From a checkpoint of a small image captioner: encoder activation gelu, decoder width 256.
Rows from block 3 of the text decoder of a small image captioner, named by matrix and row number. Rows with one number belong to one neuron. Each number is 128 + 32 x the weight over its row's rms, rounded and kept within 0 to 255. All counts start at 0.
After each neuron's rows are labels from the 100 texts, of 14976, where the neuron reaches its highest value: "fires on" is the input token at the peak. Only what is clearly more common there than usual is listed. The data: photos of plants and fungi (iNaturalist). In brackets: how many of the 100.
# fc1: MLP up (decoder.blocks.3.mlp.fc1.weight, 512x256), inputs 128-255
# fc2: MLP down (decoder.blocks.3.mlp.fc2.weight, 256x512, transposed), outputs 128-255

fc1.336 [168 180 135 123  88 121 134 100 104 108 112 151 152 117 123 147  96 180 129  89 161 131  95 171 140 115  63 131 133 179 113 104 185  86  83 122  85 109 141 154  92 129  93 125 107 111 135 133 106 108 177  98 173 166 137  98 144 152 178 153 118 130 100 183  63 128 147 143 119 145 104 146 168 164 171 150 122 134 156 106 129  93  96 120 143  71 125 148  51 114 143 135  68 166 180 145 170  92 142 140 149 101 112 113 130 173  96 109 142 137  59 131 163 124 162 135 174 101 102 131 107 128 150 125 143 115 110 130]
fc2.336 [143 130 103 189 148 131 121 130 156 135 156 155 143 129  94  99 162 151 113 128 110  92 164 183 126 111 146 106 166 121 147  90 115 131 155 121 208 124 123  87 146 172  99 156 134 125 162 134 120 156 125 109  88  91 113 149 124 184 129 129 122  95 110  85 114 109 161 175 176 171 114 129 127  90  73 101  97 107 134 159 146 168 161 150 146 109  26  93 131 123  73 148 157 220 124  75  97 136 157 155  97 172 108 129 113 167 126 130  94 138 189 174 169 145  85  98 167 131 153 120  89  81 122 129 111 154 119 187]
fires on: "order" (100)

fc1.189 [178 147 120 116  97 148 135 141 173 117 141 115 138 165 138 158 157 106 100 122 113  97 162 133 110 180  72 124 154 108 138 140  98 136  69 137  86 122 107 124 241 118  78 105 148 138  88 192  97  97 149 175 159 170 120 108  94 135 164  87  92 148  99 144  98 142 133 167  60  96 122 140 148 156 175 138 153 113 127 127 104 152 113 135 151 144 133  73  93 142 100 130 126  75 135 123 118 113 178 104 138 177 113  99 127 145 129 113 146  98  47 130 135  96 184  84 144 139  50 131 125 148 174 149 127  90  84  94]
fc2.189 [ 80 126 116 112 151 118  96  87 202  95 118  97 203 137 104 161 166 103 145  87 109  87 127 151 118 148 146 122 138 167 200 105 138 105  95 231  70 128 119 119 165 125 141 153 151 149 162  61  98 103  59  95 128 149 103 215 142 124  38  90 129 145 118 100  77 175 157 137  83 117  92  97 119 102 148 154 104  95 128 152 153 182 163  91 119 179 178 152 125 161 110 117 120 136  53 124 129  65 222  91 136 116 114  67 163 153 101  87 150 112 110 105 109 137 147  88  98 135 116  94 135 140 135 145 158 122 117  93]
fires on: "-" (40); "sensitive" (21); "lady" (19); "licorice" (10)

fc1.302 [119 111 149 148  72 154  61 134  87 155 131 160 117 116 182 168 108 136  99 121  86 169 101 146 124  91 145  49  84 158  72 117 215  81 123 172 128 128 133 155 110 128 178 176 141 181 162  85  95 125  46  98 175 161  80 187 225 132 166 114 157 126 102  96 137 151 198 115 155 132 129 112 152 143 111  78 141 167  76 119 142  60  94 116 106  91 127 116 125 169 114 149 148 151 158 167 101 156 152 137 131 158 117 102 123 157 141 159 127 162 126 135 142  64 130 167 160 120 130 134 125 108 110 175 143 107 172 184]
fc2.302 [118 139 128 196  88 159 175 126  41 125 160 126 156 119 188 113 118 154 120 157 159  88 157 119  98  83  83 142  84 168  83 136 127 139  98 136  97 132 164  99  62  97 104 153 134 140 106 123 126  94 153 126 116 120 142 172 126  92 199 112 127 112 133 111 118 121 155 105 118 109 149  83 127 169 135  93 127 152 104  90 163 138  89 172 146  89 161 135  49 120 130 151 144 170 137 132 128 221 117  78  67 156 124 115 147  96 152 127 124 151 127 144 101 151 160 133 178 193 167 143 123 131  96 132 182 153 101 152]
fires on: "<end>" (93)

fc1.359 [129 148 121 110 151 194 125  97 143 156 134 129 117 178  78 140 133 140 124  97 128 125 150 147 112 111  84  75  66 123 143 141 153  74 159 157 153 133 124 123 160 124 157 177 157 151 124 108  70  90 118 140 102 183  77 136 129  85 155 214  91 191 194 177  92 102 202 123 143 147  36 126 112 145 134 127 158 128 108 128 172  71 119 149 140 138  76 108  77 191 126 149 158 138 139 133 148 122 104  58  86 176  92 137 112  94 169 108 151  95 147 146 113 146 130 116 132 162  79 127 124 117  96 160  78  60 107 135]
fc2.359 [126  88 112  95  64  86 140  89  81 139 110 139 127 139 115  96 188 104  84 131 159 118 137 119 137 142 106  99 131 156 121  81 104 130 159 111 106  71 145 148 112 156  75 112 185 128 126  80 123 140 127 125  65 147 123 134  58 146  95  78 116 171 157 129  70 108 100 115  80 130 167 118 146 119 160  84 123  59 149 142 160 144 146 170 123 136 163 150 106 106 153 108 154 159 191 161 151 146 192 115 105 104 105 103 118 144 179 158 112 157 161 137 157 106 140  85 196 132 166 114 176 124 150 161 153  70 218 153]
fires on: "silene" (37); "prunella" (31); "jacobaea" (15); "linaria" (12)

fc1.338 [122 208  91 138 141 131 134 194 135  62 132 143 131  96 110 128 122 143 124  86 138 103 141 142 172 109 144  86 141 157 163 155 161 120 150  83 181 124 159 125 167  64 109 156 175 192  79 151 107  82 179  65 145 145 180 125 218  86 151  94 156  92 143 154 132 156 166 158 126 105 110 128  98 174 187 213 154 114  91 120 104  87 119 169 124 156 156 168  99 163 136 117 110 154  62 120 127  52  98 105 111 129 133  82 111 161  74 113 124 124 160 135 175 124 110 135  58 125 115 164 100 121 116 114  97 100 104  80]
fc2.338 [151  86  86  94 107 129 155 103 147 133 190 129 124 110 159 148 156  93 196 165 114  79 102  86 185  94 175 129 143 140 110 113 112 166 153 136 172 113 153 109 161 113 174  78 126 182 103 139 146  83 132 146 117 114 121 124 178  86 145 142 160 128 159 136 149 154 179  82 114  66 153  97 121 119 124 148 123 169 135 142 145 107 127 102 119 172 152 104 109 136 143 118 178  81 145 119 106 160 164 131 132  87 188 141 176 227 185 123 102 135 133 121 141  84 128 109 129  90 118 127 165 157  94 136 133 162 130 128]
fires on: "order" (80); "(" (20)

fc1.74 [130 122 130 160 146 112  90 148 112  73  98 138 163 156 119 132 135 188 112  77 175 124 137 113 173 168 145  91 123 150 105 179  89 139 101 161 105 139 105 127 101 138 129  72 114 107 101  90 171 106 140 112 152 143 124 110  95 129 131 162 172  81 118 165 145 100 149 130  99 117  91 113 144 109 165 154 125 164 106  52 115  91  86 110  88  91 115 127 149 163 201  91 139 199 147 142 162 182 138 143 120 169 146 141 114 131 177 122 136 172 135 107 107  95 140 103 120 156  93  81  67 195 109 103 124 113 105 138]
fc2.74 [131 125 111 156 140 137 114 109 156 131 122 112 188 102 204  63 128 106 149 140 107 112 129  89 159 117  79 112 111 103 100  78 174 169 152 115 134 112 176 108 107  97  83  92 136 103 112 101 110 114 137 142 109 135 120  89 123 136 209 136 125 125 156  96 145 128  97 121  84 107 126 128 131 148 107 111 168 152  97 147 110 152 149 148 144 132 160 166 121 100 137 152  97 152 146 100 100 138  75 149 161  82  74 126  77 108 190  80 124 181 121 130 129  68 157  85  84  60 114 108 157 156 127 119 136 147  92  86]
fires on: "order" (58); "rumex" (11); "bird" (8); "-" (8)

fc1.288 [122 133 165 133  88  94 185 107 175 146 156 184 167 114 181 103 105 171  87 145 133 121 131 127 115 145 106  90 162 157  95 169 131  77  69  96  82 136  98 135 106 122  75 127 130 151  98 127 125 169  94 132 155 193  90 153 181  94 135 147  87 120 132 138 195 129 117 185 147 136 101 161 153  85 116 122 156 108 100 138 147 128 120 106 146 111  59 159 149 149  84 148 144 118 140 105  98 169 211 163 120  98  96 148 167 113 117 166 135 120  99 221 189 150 141 141 144  74 147 112 144 133 178 151  87  82 146 143]
fc2.288 [160 151 158 139 106 126 140 151 114 108 153  96 176 130 109 114 114  93 108 119 149  82 212 166 143 116  82 153 161 138  69 146  34 100  97 100 143 172 122  91 109  82 149 183 178 136 131  98 107 148 136 133 123 112 106 160 120 118  90 108  81 117 139 100 136 145  92 104 146 123  50 124 153 138 124 120  93 149  85 132  98  86 144 135 148  48 132 121 119 152 106 106 113 140 107  57 120 153 177 173 147 163  93 122 125 124 191 160 148 164 126 169 102 137 108 147 123 154 172  89 178 109 171 163 107  96 122 144]
fires on: "-" (64); "hairy" (21); "horn" (14)

fc1.136 [142  97 134 228 137 164 168  76 143 197 122 165 112 135 161 224 134 112  74 118 119 122 127 139 105  82 100 117 107 161 137 164 168 123  47 122 182  88 121 145 122  55 157 139 141 123 119  91 139  54 104 131 154 118 125 131 165 104  96 173  71 130 115 107  86  52 128 141 130  49 109 122 157  89 122 126 147 120 113 162  90 121 173 165 100  98 130 134 146 182 163 130 141 145 155  70  89 102 146 175 126  72 143 184 138 117 125 157 107  85 101 161 135 103 104 104 203 148 109 163 172  74 157 167  76  76  69 111]
fc2.136 [ 89  59 128 101 128  98 170  93 125 141 108 151  85 101 153 123 107 108  85 166 116 118 112  89  97 146 117 169 149 163 145 124 133 119 112 105 119  36 156 143 107 159  72 100  91 107 166 178  88 169 153  50 181  96 186 161 117  96 110 139 111 141 119 115 123 106 110  83  95 127 148 109 197 104 139 104 125 143 112 156 114 177 123  89 135 166 153 128 137 133 139 119 184 130 174 129 135 120 180 174 155 165  80 149 110 117  74 109 139 120  81 173 176  97  98 158 164 137 151 139 143 124 116 125  66 163 176 124]
fires on: "-" (65); "melicytus" (21); "taraxacum" (10)

fc1.322 [161 121 101 166  90  95 179 144  91 150 132 160 156 134 152 148  98 156 104  99 158 113 132  91  50 121 122 129 141 157 148 102 106  93  85 127  87 120 101 172  99 130 175 128 131 198 107 141 103 133 166 136 104 117 163  78  90 112 110  84 132 132  70  86 131 147 166 128  73  46 140 114 111 126 137 105 152  69 144 160 109 168 135  71 142 110 158 100 101 150 122 147 130 137 199 138 109 151 140  88 175 115  87 158 128 153 114 155 138 111 135  89 170 105 128 101 169 109 146 156 111 147 172 110 101  70 122  88]
fc2.322 [108 121 120 117 129 165 124 161 147 135 124 165 155 143 109 173 114 155 137 114 196 127 140 123 134 148  93 136 120 176 135 102 128 100 152 147 121 109 111 130 109 113 122 100 154 119 196 165 137  84 102 143  86 135 163 104 165 133 126 144 151 122  63 117 140 141 190 129 135  98 132 167  77 145 169 149 126 113 142 121  38 167 152  77 113 137 183 120 166 167  98  91 125 151 137  94 147  85   0 119 178 180  84 182 102 166 132  89 135  99 138 127  85 155 112 123  82 142 102  76  88 129 141  98 172 146 124  35]
fires on: "family" (25); "geranium" (22); "trifolium" (22); "goat" (10)

fc1.75 [125 128  91 189 147 155 106 195 166 105 110 125  80 166 131 143 145 142 166 141 154 126 131  74 147  98  97 111 124 110 140 140 127 163 109 101 103 147 151  74 141 119  85 115 138 130 124 189  80 157 127 138 125 138 170 164 139  93 129 123 110 140 121 142  68  50 149  88 114 100 121 115  97 174 184 161  90 107 127 153 127  75 104 104 130 155 110 129 149 166 137 141 117 131 190 106 114 123 121  79 183 139  47  91  76 137  80 137 143  94  84 156 185 111 159 136 111 148 120 129  63 162 181 182 146 160  69 117]
fc2.75 [149 142 123 117 199 123  95 147 169  77 111 180 126 179 151  95  88 106 142 206 112  90 129 139 120  92 125 134 131 116 126 164 120 121 135  95 131 152 171 117 164 105 151 126 138 106 175  64  51 146  95 147  80 126 143 152 126 141 156 180 115 152 171  99 139 149 151 119 171 160  91  74 140 170 114 152 160 102 116  93 132 172 134  75 142 121  57 169 156 131 175  95 109 135  87 116 104 179  79 201 124 177 121  98 134 149 139  85 105 152 212 134 105  98 122 102  53 190 162 102 138 110  95  72 115 113  92  96]
fires on: "-" (82); "quercus" (12)

fc1.457 [ 56 127  80  46 122 172  93 150  65 120 119 146 181 188  96 135 167  67 144 135 136 153 125 102 109 176  77 126 184 109  81 114  84 123 116 113  99 116  98 185 124 138 115 165 137 166  77 122  90 140 128 133 131 120 123 138 121 115 111  74 150 180 147  89 133  85 192 130 143  78 120 115 129 159 105 120 130 148 171 187 168 107  99 114 221 136 125 179  86 168 160 178 151  91 177 106 128  95 204  70 130 163 115 131 161 146 116 147 100 121 113 134 149  64 153 113 127 132 173 141 150  77 145 133  81 144  81  97]
fc2.457 [110 116 170  68 139 175  36  89 155 118  79 115 186 118 134 133  93 119 118 155 147 181  98 131 127 131  91 171 139  85 174  70  96 134 150 159  95  91 104 153 106 175 102 101 177 168 161 168 121 128 149 138  65 159 127 117 134 182 142  96 159 126 103 122 111 185 169 106 164 112 124 123 114 106 181 133 122 154  46 160  91 140 137  90 130  94 151 130  87 105 133 163 119 153 176 127 128 110 186 126 144 108  96 153 109 134 118  87  94  74 163 138 135 142  87  95 123 101 159 122 158 184 125 118 171 167 112 123]
fires on: "-" (58); "(" (18); "euonymus" (11)

fc1.245 [138 104 101 129 114 149 107 102 149 136 137 132 128 144 132 139 133 145 154  99 162 124 155  97 133  84 122 146  99 143  62 108 121 139 160  84 136 119  81 100 122 149 145 120 117  94 105 126 109  69 107 144 152 151 153 162 173 114 146  58 167 146 119 126  72 121 121 119  99 113 167 119 153 143 180 210 185  85 159 173 112 165 134 134 101 133 113 152 111 205 139  95 154 139 180 126 102  79 101 135 112  97 156 146 146 119  73 143 130 154 109 106  94 191 139 167 102 118 100 145  54 102 147 133 170 157  50 110]
fc2.245 [110 119 131  93 166 148 122 162 130 167 182 120 188  78 124 153 103 137 109 136  56 121  58 151 153 159  75 164  99 124  95 134 205 138 142 137  40 143 107 189 131 111 136 103 135 162 130  85  92 109 117 151 108 145 162 158 172 146 131 134 139 162 107 127 117 100 112 141  95  66 168  99 158 100 113 175 174 141  81 205 140 195 122 111 106 112 135 138 134 123  94 132 186 177 126 159  93 186 159 157 137  76  63 118 167  99 118 105 105 173 164 135 117  65 147 130 144 109 162 160 142 139  59 102  96 104 125  93]
fires on: "order" (35); "banana" (20); "-" (16); "acer" (10)

fc1.167 [ 93 120  82 140 137  47 141 146 116  79 154 128  69 113 131 176  83  95 103  82 106 178  92 136 126 132 167 123 124 115 180 137 198 114 105 146  81 118 175 151 111  86 142 130 142 107 124 150 132 124 146  69 181 152 161 124 144  73 126  92 170 148 182 110 134  75 169 161  81 121  80 125 101 143 151 125 124 174 143  82 111 165 119  84 150 128 105 142 153 125 127 164 126 165 111  92 168 132  95  54 155 101  92  88 148 110 121 143 126  89 142 111  98 120 147 143 103 130 134  93 167 139 134  82 110 114 135 151]
fc2.167 [157  84 171 148 100  98 151  96 137  88 140  66 116  98 119 128 119 123 155 125 126  70 148 110  83 122 174 116 108  89 115  94 122 146 159  83 142 100 143 156 103 161  65  85 149 139  88  93 102  91 186 148 123 127 114 161  89 135 156 126 150  81 159 100 108 104  61  68 114 114 124 117 124 147  76  88 107 154  93 119 146 197 111  91 127 196  62 156 108  80 122 135 167 106 126 112  79 172 188 155 123  84 154 116 134 102 168 173 116 125  84 145 136 163 135 146 154 152 168 114 170 182  93 113 186 150 152 123]
fires on: "-" (49); "order" (35)

fc1.250 [122 177  87 138 116  99  74 146 137 150 110 136 115 173 150  96 174 106 165 138 167 160 164 150 105 148 122 150 145 109  98 148 182 107 135 144 137  86 117  75 131 120 127 135 192 104 164 135 130 116 193  95 114 166 162  52 116 122 176 115 122  87 125 165 121 117 135 140 108 127  97 127 126 131 154 112 166 101 223  72 180 123 129 169 147 152 161 135 133 159 159 176  93 119 105 116 151 108  88 138  95  86  92 147 136  73 158 138 115 122 169 145 137 115 202 120 186 167 155 137 119 127 159  98 180 131 108 122]
fc2.250 [103 102 166 169 120  73 102 127  84 110 146 173 139 123  49  65 144  79 111  95 125 164 153 109 140 144 134 102  97  91 117 112 111 163 118 158 105 153 162 156  89 150 109 105  73 192 111 113 146 117 118 164 138 127 126  75 118 182 134 130 139 147 195  97 101  94 115 112 128 143 126 130 151 149  95 126 108 149 153 105 129 175 139 146 114 136 174 123 116 161 111 138 191 128 155 158 123 126 133 115 122 154 136 100 107 147 159 130 135 173 132 131 172 102 160  94 196 130 158 143 168 164 163 132 143 191  87  99]
fires on: "<end>" (35); "-" (29); "engelmann's" (22); "western" (8)

fc1.62 [170 167  97 179 116 147 110 109 124 130 136  95 108 131 143 123 225 192 132 166 123 119 139 136 169 164 116 156 104  92  98 130  80 169 140 117 140 121 148 105 140 121 149 125 191 122 131 111 198 124 159 125 110 167  96  65  59  69 144 119 114 119 135 115 136 180 135 135 141 119  75 128 131 190 132 107  95 132  96 117 214  81 155 151 113 110 132 184 170 131 132  74 151 135 140 166 129 116 126 155 100 140 123 108 125 108 120 112 122 108 122 113 150 122 132 138 188 127 156  74 158 131 170 101 141  90 102 147]
fc2.62 [120 100  91 134 144 138  93 160 107 163 128 130 116 139 173 167 152 141 115 134  80  65 122 154 144  94 169 145 161 102 133  74 100 125 154  97  92 129 205 178 140 127 137 137  96 184 195 112 189 136  57  92 137 139 110 118  97 101 126 118 130 142 163 122 167 129 154 152 114 165 128 121 149  36 131 123  96 109 164 137 135 160 119 148 140  78  99  56 130 132 129 148 143 128 163 136 143 126  41 118 156 137 107  94  79 108 136 124 116 124 115 102  48 159 113 174 135  94 141 138 145 191 179 131 116  88 143 145]
fires on: "family" (60); "anacamptis" (20); "maianthemum" (9); "candy" (8)

fc1.417 [173 112  73  76 171 149 122 107 151  99 108 123 116 108 100 158 154 127 143 138 192 120 118 215 127 156 186 175 138  94  61  65  78 101 132 130 122 148 112 120 147 145 126 166 160 114 118 107 146  86 161  52 119 120  68 176 104  41 122 172 106  87 101 106 127 109 125 168 105 138 143 152 128 138 119 126 162 108 150 139 135 173 117 128 102 110 133 129 138 161 178 131 130 115 175 121 179  95  81  88 204 100  86 145 194 135 127 121 139  75  94 154 162 115 156 168 206 159 144 126  98 128 219  95  84  85 133  96]
fc2.417 [123  93  92 166 130  88 102 116 112 100 126 103 160 181 140 129 156 125 136 116 120 116 117 150 147  71 114 122 145 125 125 123 114 166 171 141 159 110 131  71 132 137 119 110 189 130 108  88  91 143  88 124 132 138 110 121 132 185 150 137 154 129 165  32 150 117 116  93 129 144  73  83 142   2 167 142  87 104 163 137 178 180 155 118 128 137 142 118 125 135  99 139 103 178 122 126 137 130  78  89  88 127 120  91 170 181 166 109 154  62 155 222 156 142 111 168 141 134 178 121 119  92 160 149 118 108 143 101]
fires on: "<end>" (36); "fodder" (25); "-" (16); "caltha" (15)

fc1.403 [100 129 141 115  92 185 159 139 125 130 111 107 151 113 160 150 160 173 144 133 127 116 154 139  85 115 106 106 105 113 122 120 155 101 100 150 117 151 135 136 176 145 108 138 162 141 144 112 124  97  88 125 171 173 127 150 120 150 168 139 118 151 168 177 106  87  67 146 117 139 123 136 157 151 114 104 192 126 115  93 129 161 148 106 101  69 140 149 122 121 184 134 109 104 157 169  84 151 119  41 133 107 153  86 104 184 202 182 146 105  93 142 190  69 149  88  64 147 148 117 114 184 148 133 167 131 107 138]
fc2.403 [ 79 102 116 157 118 117 122  88 151  99 125 128 126 111 126 199 136 120 191 158 134 104 154 119  70 195 143 116 111 148 169 144 170 162 164  76 181 128 144 112  98 146 113 165 165 172 181 116 122 153 118 143 146 113 153 120 148 135 158  82 179  82 138  67 104  91 136 197  99 118 151 121  54 168 178  53  90 128  76 204 157 107 122 161 123 175 153 120  89 145 101 100 131 209 207  84  98 141 110 156 146  93 100  92 137 123 104  84 185 137 106 149 114 110 110  95  87 125 128 101 163 136 119 189 161 174 168 147]
fires on: "<end>" (70); "-" (27)

fc1.480 [132  99 132 138 162 144 125 113 137 176  89 167 182  87 152 180 103 144 176  77 144 208 138  69 143 144 138 104 128 111 137  82  90 182 146 137 112 154  91 120 132 126 120 158  95 192 113  78 122  66 116  87 118 155  94 150 140  86 119 113 158 148 141  88 156  93 146 142 150 106 127 167 162 166 110 127  96 183 166 131 134 110 189 103 118 140 134 175 140 177 141 174 171 183  95 123  96 113  74 121 162  93 134 196 135 123 129 151 111 155 145 125 163  84 146 157 179 146 134 145 149 132  99 120 103 122 102 167]
fc2.480 [149  95 131  84 112 149 129 112 150 157 105 153 151 158  89 134 151  94 151 133 169 117 172 149 159 139 120 138 148 111 128 142  87 170 125 155 132  94 121  99  93 133 173 158  80 142 127 114  76 137 145  90  94 111  90  76  76 141 111 173 113 145  84 149 155 205 160  90 122 103 140  89 104 145 144  55 105 168 139  89 149 111 143 115  99 102  77  91 125 110 176 104 165 129 164 130 107 108 144 103 136 127 133 135 161 102  97 103 118 125 149 136 121  79 142 125 115 143  96  93 178 111 176 188 149 155 168 149]
fires on: "ranunculus" (31); "trifolium" (26); "(" (21); "asclepias" (10)

fc1.292 [174 159 179 106  88 153 133 114 101 114 129 111 108 122 158 128 105 125 117  85 126 114  90 122  97 111  99 178 146 111 136 134 102 113 108 105 120 132 175 182 120 124 140 115 128  80 121  68  95 139 187 171 185 119 168 163 117 123  70  88 139 152 154 109 114  93 105 109 106 129 155 109 174  73 129 121 152 152 205  92  85 168 169  96 160 155 172 117 181 176 118 129 127 107 155 167 110 126 134  93 162 163 127 139 116 105  73 124 171 120 119 104 183 105 139 124 154  99  39 191  95 144 184 115 134 106 130 115]
fc2.292 [132  78 156 174 168 104 118  43 131  80 163 141 156 107 144 118 110 101 134 146 133 107 131 139 100 111 123 153  85  97 132  74 123 173 140 143 163  99 132  85 151 134 138 102 140 128 160  79  79 130 125 117 148  88  81 143 123 185 153 137 186  87 124  81 136  99  84  98 119 107 101 127 166 174 108 105 125 157  61 107 160 147 160 109 101 195 116 133  88 134  96  86 148 143 119 171  78 159 181 116 132 195 137  97 173 129 162 121 125 164 176 114 186 111  89  84 150 138 151 130 135 136  83  93 132 177 189  95]
fires on: "family" (22); "-" (20); "stairstep" (18); "<end>" (15)

fc1.118 [142 127 163 155 128 184  97 152 102 103 148 101 201 150 174 117 163 138  58  69 156 113  77  82 163 136  48  95 156 128 111 157 185 105 100 166  80 150 149 139 170  87 132 175  80 133  62  97  87 127 154 159 175 114 149 117 119  88 106 143 121 108  92 103 149 144  98 111 116 122 118 175 175 100 181 128 214  72  92 133 117 104 111  81 134  82 184 179  88 135 118 143 124 133  85 200 157  88 118 130 129  79 149  72 139 152 172 121 134 120  83 108 150 165 101 104 131  97 122 114  64 131 137 139 135  77  63 150]
fc2.118 [102 144 133  70 133 106 153 153 149 163 161 163 130 142  94 109  80 150 132 166 102 161  88 146  98 197 135  96 144 153 137 139 146 134 126 110 105 145 112 127 118 172  82 131 125 143 222 101 122 167 124 124 172 110 142 161  72 100 116 114 189 111  41 101  97 132 118 181 145 103 149 132 110 123 101  91 144 106 101 157 122 133 177  87  58 133 192 111  51 104 153 115 174 136 115 155 127 135 151 189 119 131 123 159 139 161 139 139 153 141  92 137 128 147 146  95 118  74 110 109 134 102 165 132 145 158 137  58]
fires on: "order" (95)

fc1.78 [ 99 123  71  68 108 136  81 142  81 117 114 134 155 219  81 115  80 104  78 108 162 169  60 139 107 113  77 166  91 122  80 165 196  91  90 101  77 117 123 125 159 116  86 153  94 138 126 141 173 134 189  60 155 158 139 108 202 165  89  90 172 146  81 179 140 106 192 153  74 132  97 153 175 117  85 181 172  68  81 122 120  82  96 117 125 122 167 160  82 124  92 119 118 131 149 162 120 101 123 173 111 161 140 132 158  84 133 104 147 106  19 146 183 132 123 133 169  94 111 122 160 129 121 155 135 105 129 127]
fc2.78 [151 105 108  85  62 132 176 171 123 108 131 116 121  89 158 148 128  77 140  78 125 121 116  40  60 114 166 135 166 151  95  97 162 117  58 109  72 155 191 162 145 142 126 102 119 111 144 128 149 135 126 145 121  91 146 192 118 128 185  87  98 167 133 160  98 148 109 150  95 145 177 100 145 119  84 125 129  85 149 151 115 177 162 115  99 150 155  98 118 155 146 165 151 144 177 153 112 119 158 148 104  70  73 104 184 100 130 130 150  89  71 137 114  76 112 146 118 193 135 106  80 140  99 172 148 145 147 158]
fires on: "order" (35); "(" (28); "lotus" (22); "pacific" (12)

fc1.475 [138 124 107  96 144 212 126 183 195  61 118 143 138 207 154 135 155 151 118  98  71 149 166  77 122 108 173  61 104  99  93  61 135 174  65 127 140 155 148 147 147 102 123 111 174 132 119 108 128 118 152  98 157 185 117 139 107 129 160  65 153 120 176  95  87 100 147 104 123 112  75 205 153 101  96 161 182 136 204 118 136 102 101 121  43 192 115  86  96 111 157 159 174 112 118 107  85 110 118  81 110 147 116 116 130 121 105 156  78 188 121 135  92 149 143 123 112 119 170 124 133  91 122 139 143  57 117 194]
fc2.475 [ 52 134 124 106 162 168 123  88 116 134 150 105 106 145 129 157 121 130 125 182  83 143 114 129  88 119 103 180  78  77  92 114 130 128 177  68  89  84 130 173 141 106 106 136  89 154 130 147 165 143 123  80 179  70 164 121 123 184 111  93 123 147 131 146 128 147 109 106  77 147  98 131 149 189 133 117  90 110  24 140 141 143 160 166 163 145 145 129 121 171 149 112 119 157 119 130 159 141 150 129 154 142 138 109 120  55 114  82 128 122 118 114 127  91 101 154  81 193 172 129 194 114 102 155 136  92 142 161]
fires on: "order" (99)

fc1.442 [160 132 135 125 112 102 120 111 110 198 133 138  90 125 150 174 122  87 140 138 140 155 138 116 150 113 120  83 114 128  95 118 153 139  54  96 112 157 120 147  98 138 130 119  80  97 142 130 129 104 148 132 172 124 159 174 108 107 122 111  65  79  85 127  97 116 176 151 118 105 140 110 115 219 143 185 155 147  89 145 206 130 116 101 134 159  95 145 148 144 179 152 155 159 136 100 141 131 145 129 163  83 120 120 190  79 146  92 118 130 129 171 170 108 146 168 190 152  82 169 128 125 143 218 152 126 104  82]
fc2.442 [154 133 139 183 124 163 114  96 139 136 134 194 166 165 142 132 136 103 131 127 105 154  91 141  90  89 133  95  98 142 134 115 147 155 181  97 153 153 141 151 109 159 134 130 135  94 146 107 170 105 102 127 119 160 106 172  71 106  66 123 138 100 214 130 104 122  79 149 106 127 156  86 179 139 153 161 139 165 132 111 175 181 147 154  87 119  74 138  98 119 175 134 125 197 108 144 157  85 175 122 126  76  57  89 172 116 146 127 115 151 138 117 139 118 113  94  98 140 118 170 249 101 153 108 156 129 145 158]
fires on: "ranunculus" (29); "lysimachia" (18); "sherardia" (17); "viola" (17)

fc1.360 [155 195  95 161 130 194 147  67 129 152 105 191  67 167 157 180  90 117 127  97 101 129 128 151 127 176 132 120 129  58 161 130 195 103 116 121  66 181 151 108 148 167 154 132 187 150 146 117 189 109 103 153 146 170 131 103 100 123 106 146 124 108 121 136 116 141 158 165 213 156 152  95 145 134 160 112  74 138 140 136 134 102 116 119 144 112  90 157 141 110 150 124 133 141  94 156 173 145 112 174 143  95  70 133 109 146 104 127 125  55 149 145 126 101 119 127 172 108 126 188 138 154 186 138 121 179  86 114]
fc2.360 [135 228 106 172 146 138  93 129 144 130 159 134  96  65  62 151 107  91 157  74 115 135 167 102 100 139 174  85 147 117 112 122 151 122 155  62 117 148 104 116 153 104 121 145 112 116  75 134 157 113 152 164 124 113 160 114 121 118 101 183 129 141 136 170 154 153  84 160 165  75 178 182  67 143 172 120 104 146 111 117 153  81 138 137  99  87  93 155 142 204 119 118  82 144  99 164 128 156 100 133 169 141 108  87 141 133  91 121 108  77  93  74  85  76 150 132 206  98 164 120 198 140 186 142 151 118 113  70]
fires on: "family" (86); "-" (14)

fc1.305 [103 157  96 138 184 132  81 151 150 156 100 155 138 143 176 146 119  82 114 104 133 127 168 163 127 113 171 114 111 138 105 157 176  99  93 140  85 133 173 136 119 149 117 109 123 125 109 149 122  57  96 139 195 156 130 116 111 139 127 145 110 146 128 172  89 124 187 172 148  82 121 127  65 128 158 119 128 125 143  91 108 117 138 146 159 183 126 155 172 147 152  83 160 164 181 108 139 130 132 167 182 147 128  81 150 140 116 182 172 108 142 102 155  42 168  72 176 137 115 172  93 152 155 138  92 108 131 142]
fc2.305 [119 191 116 142 114 130 130 170 125 117 140 174 120 115 184 150 128 166 112 162 102 155 104 101 163 117 150 104 123 140 126 103 122 126 175  64 157 166 158 108 103 101 146 158 117 111 134 164 141 151 128 116 102 136  93  84 121 134 127 111  74 152 124 147 175 138 107 137 104 121 180 132 100 157 186 156 140  98 174 169 119 157  74  81 128 125 117 173 168 118 116 186 114 141  96 142 139 154 107  87 144  95  53 117 102  95  68  90 144  43  92 123 177 107 173  93 151 117  93 190 129 150 168 176 108 107  98 102]
fires on: "family" (81); "<end>" (19)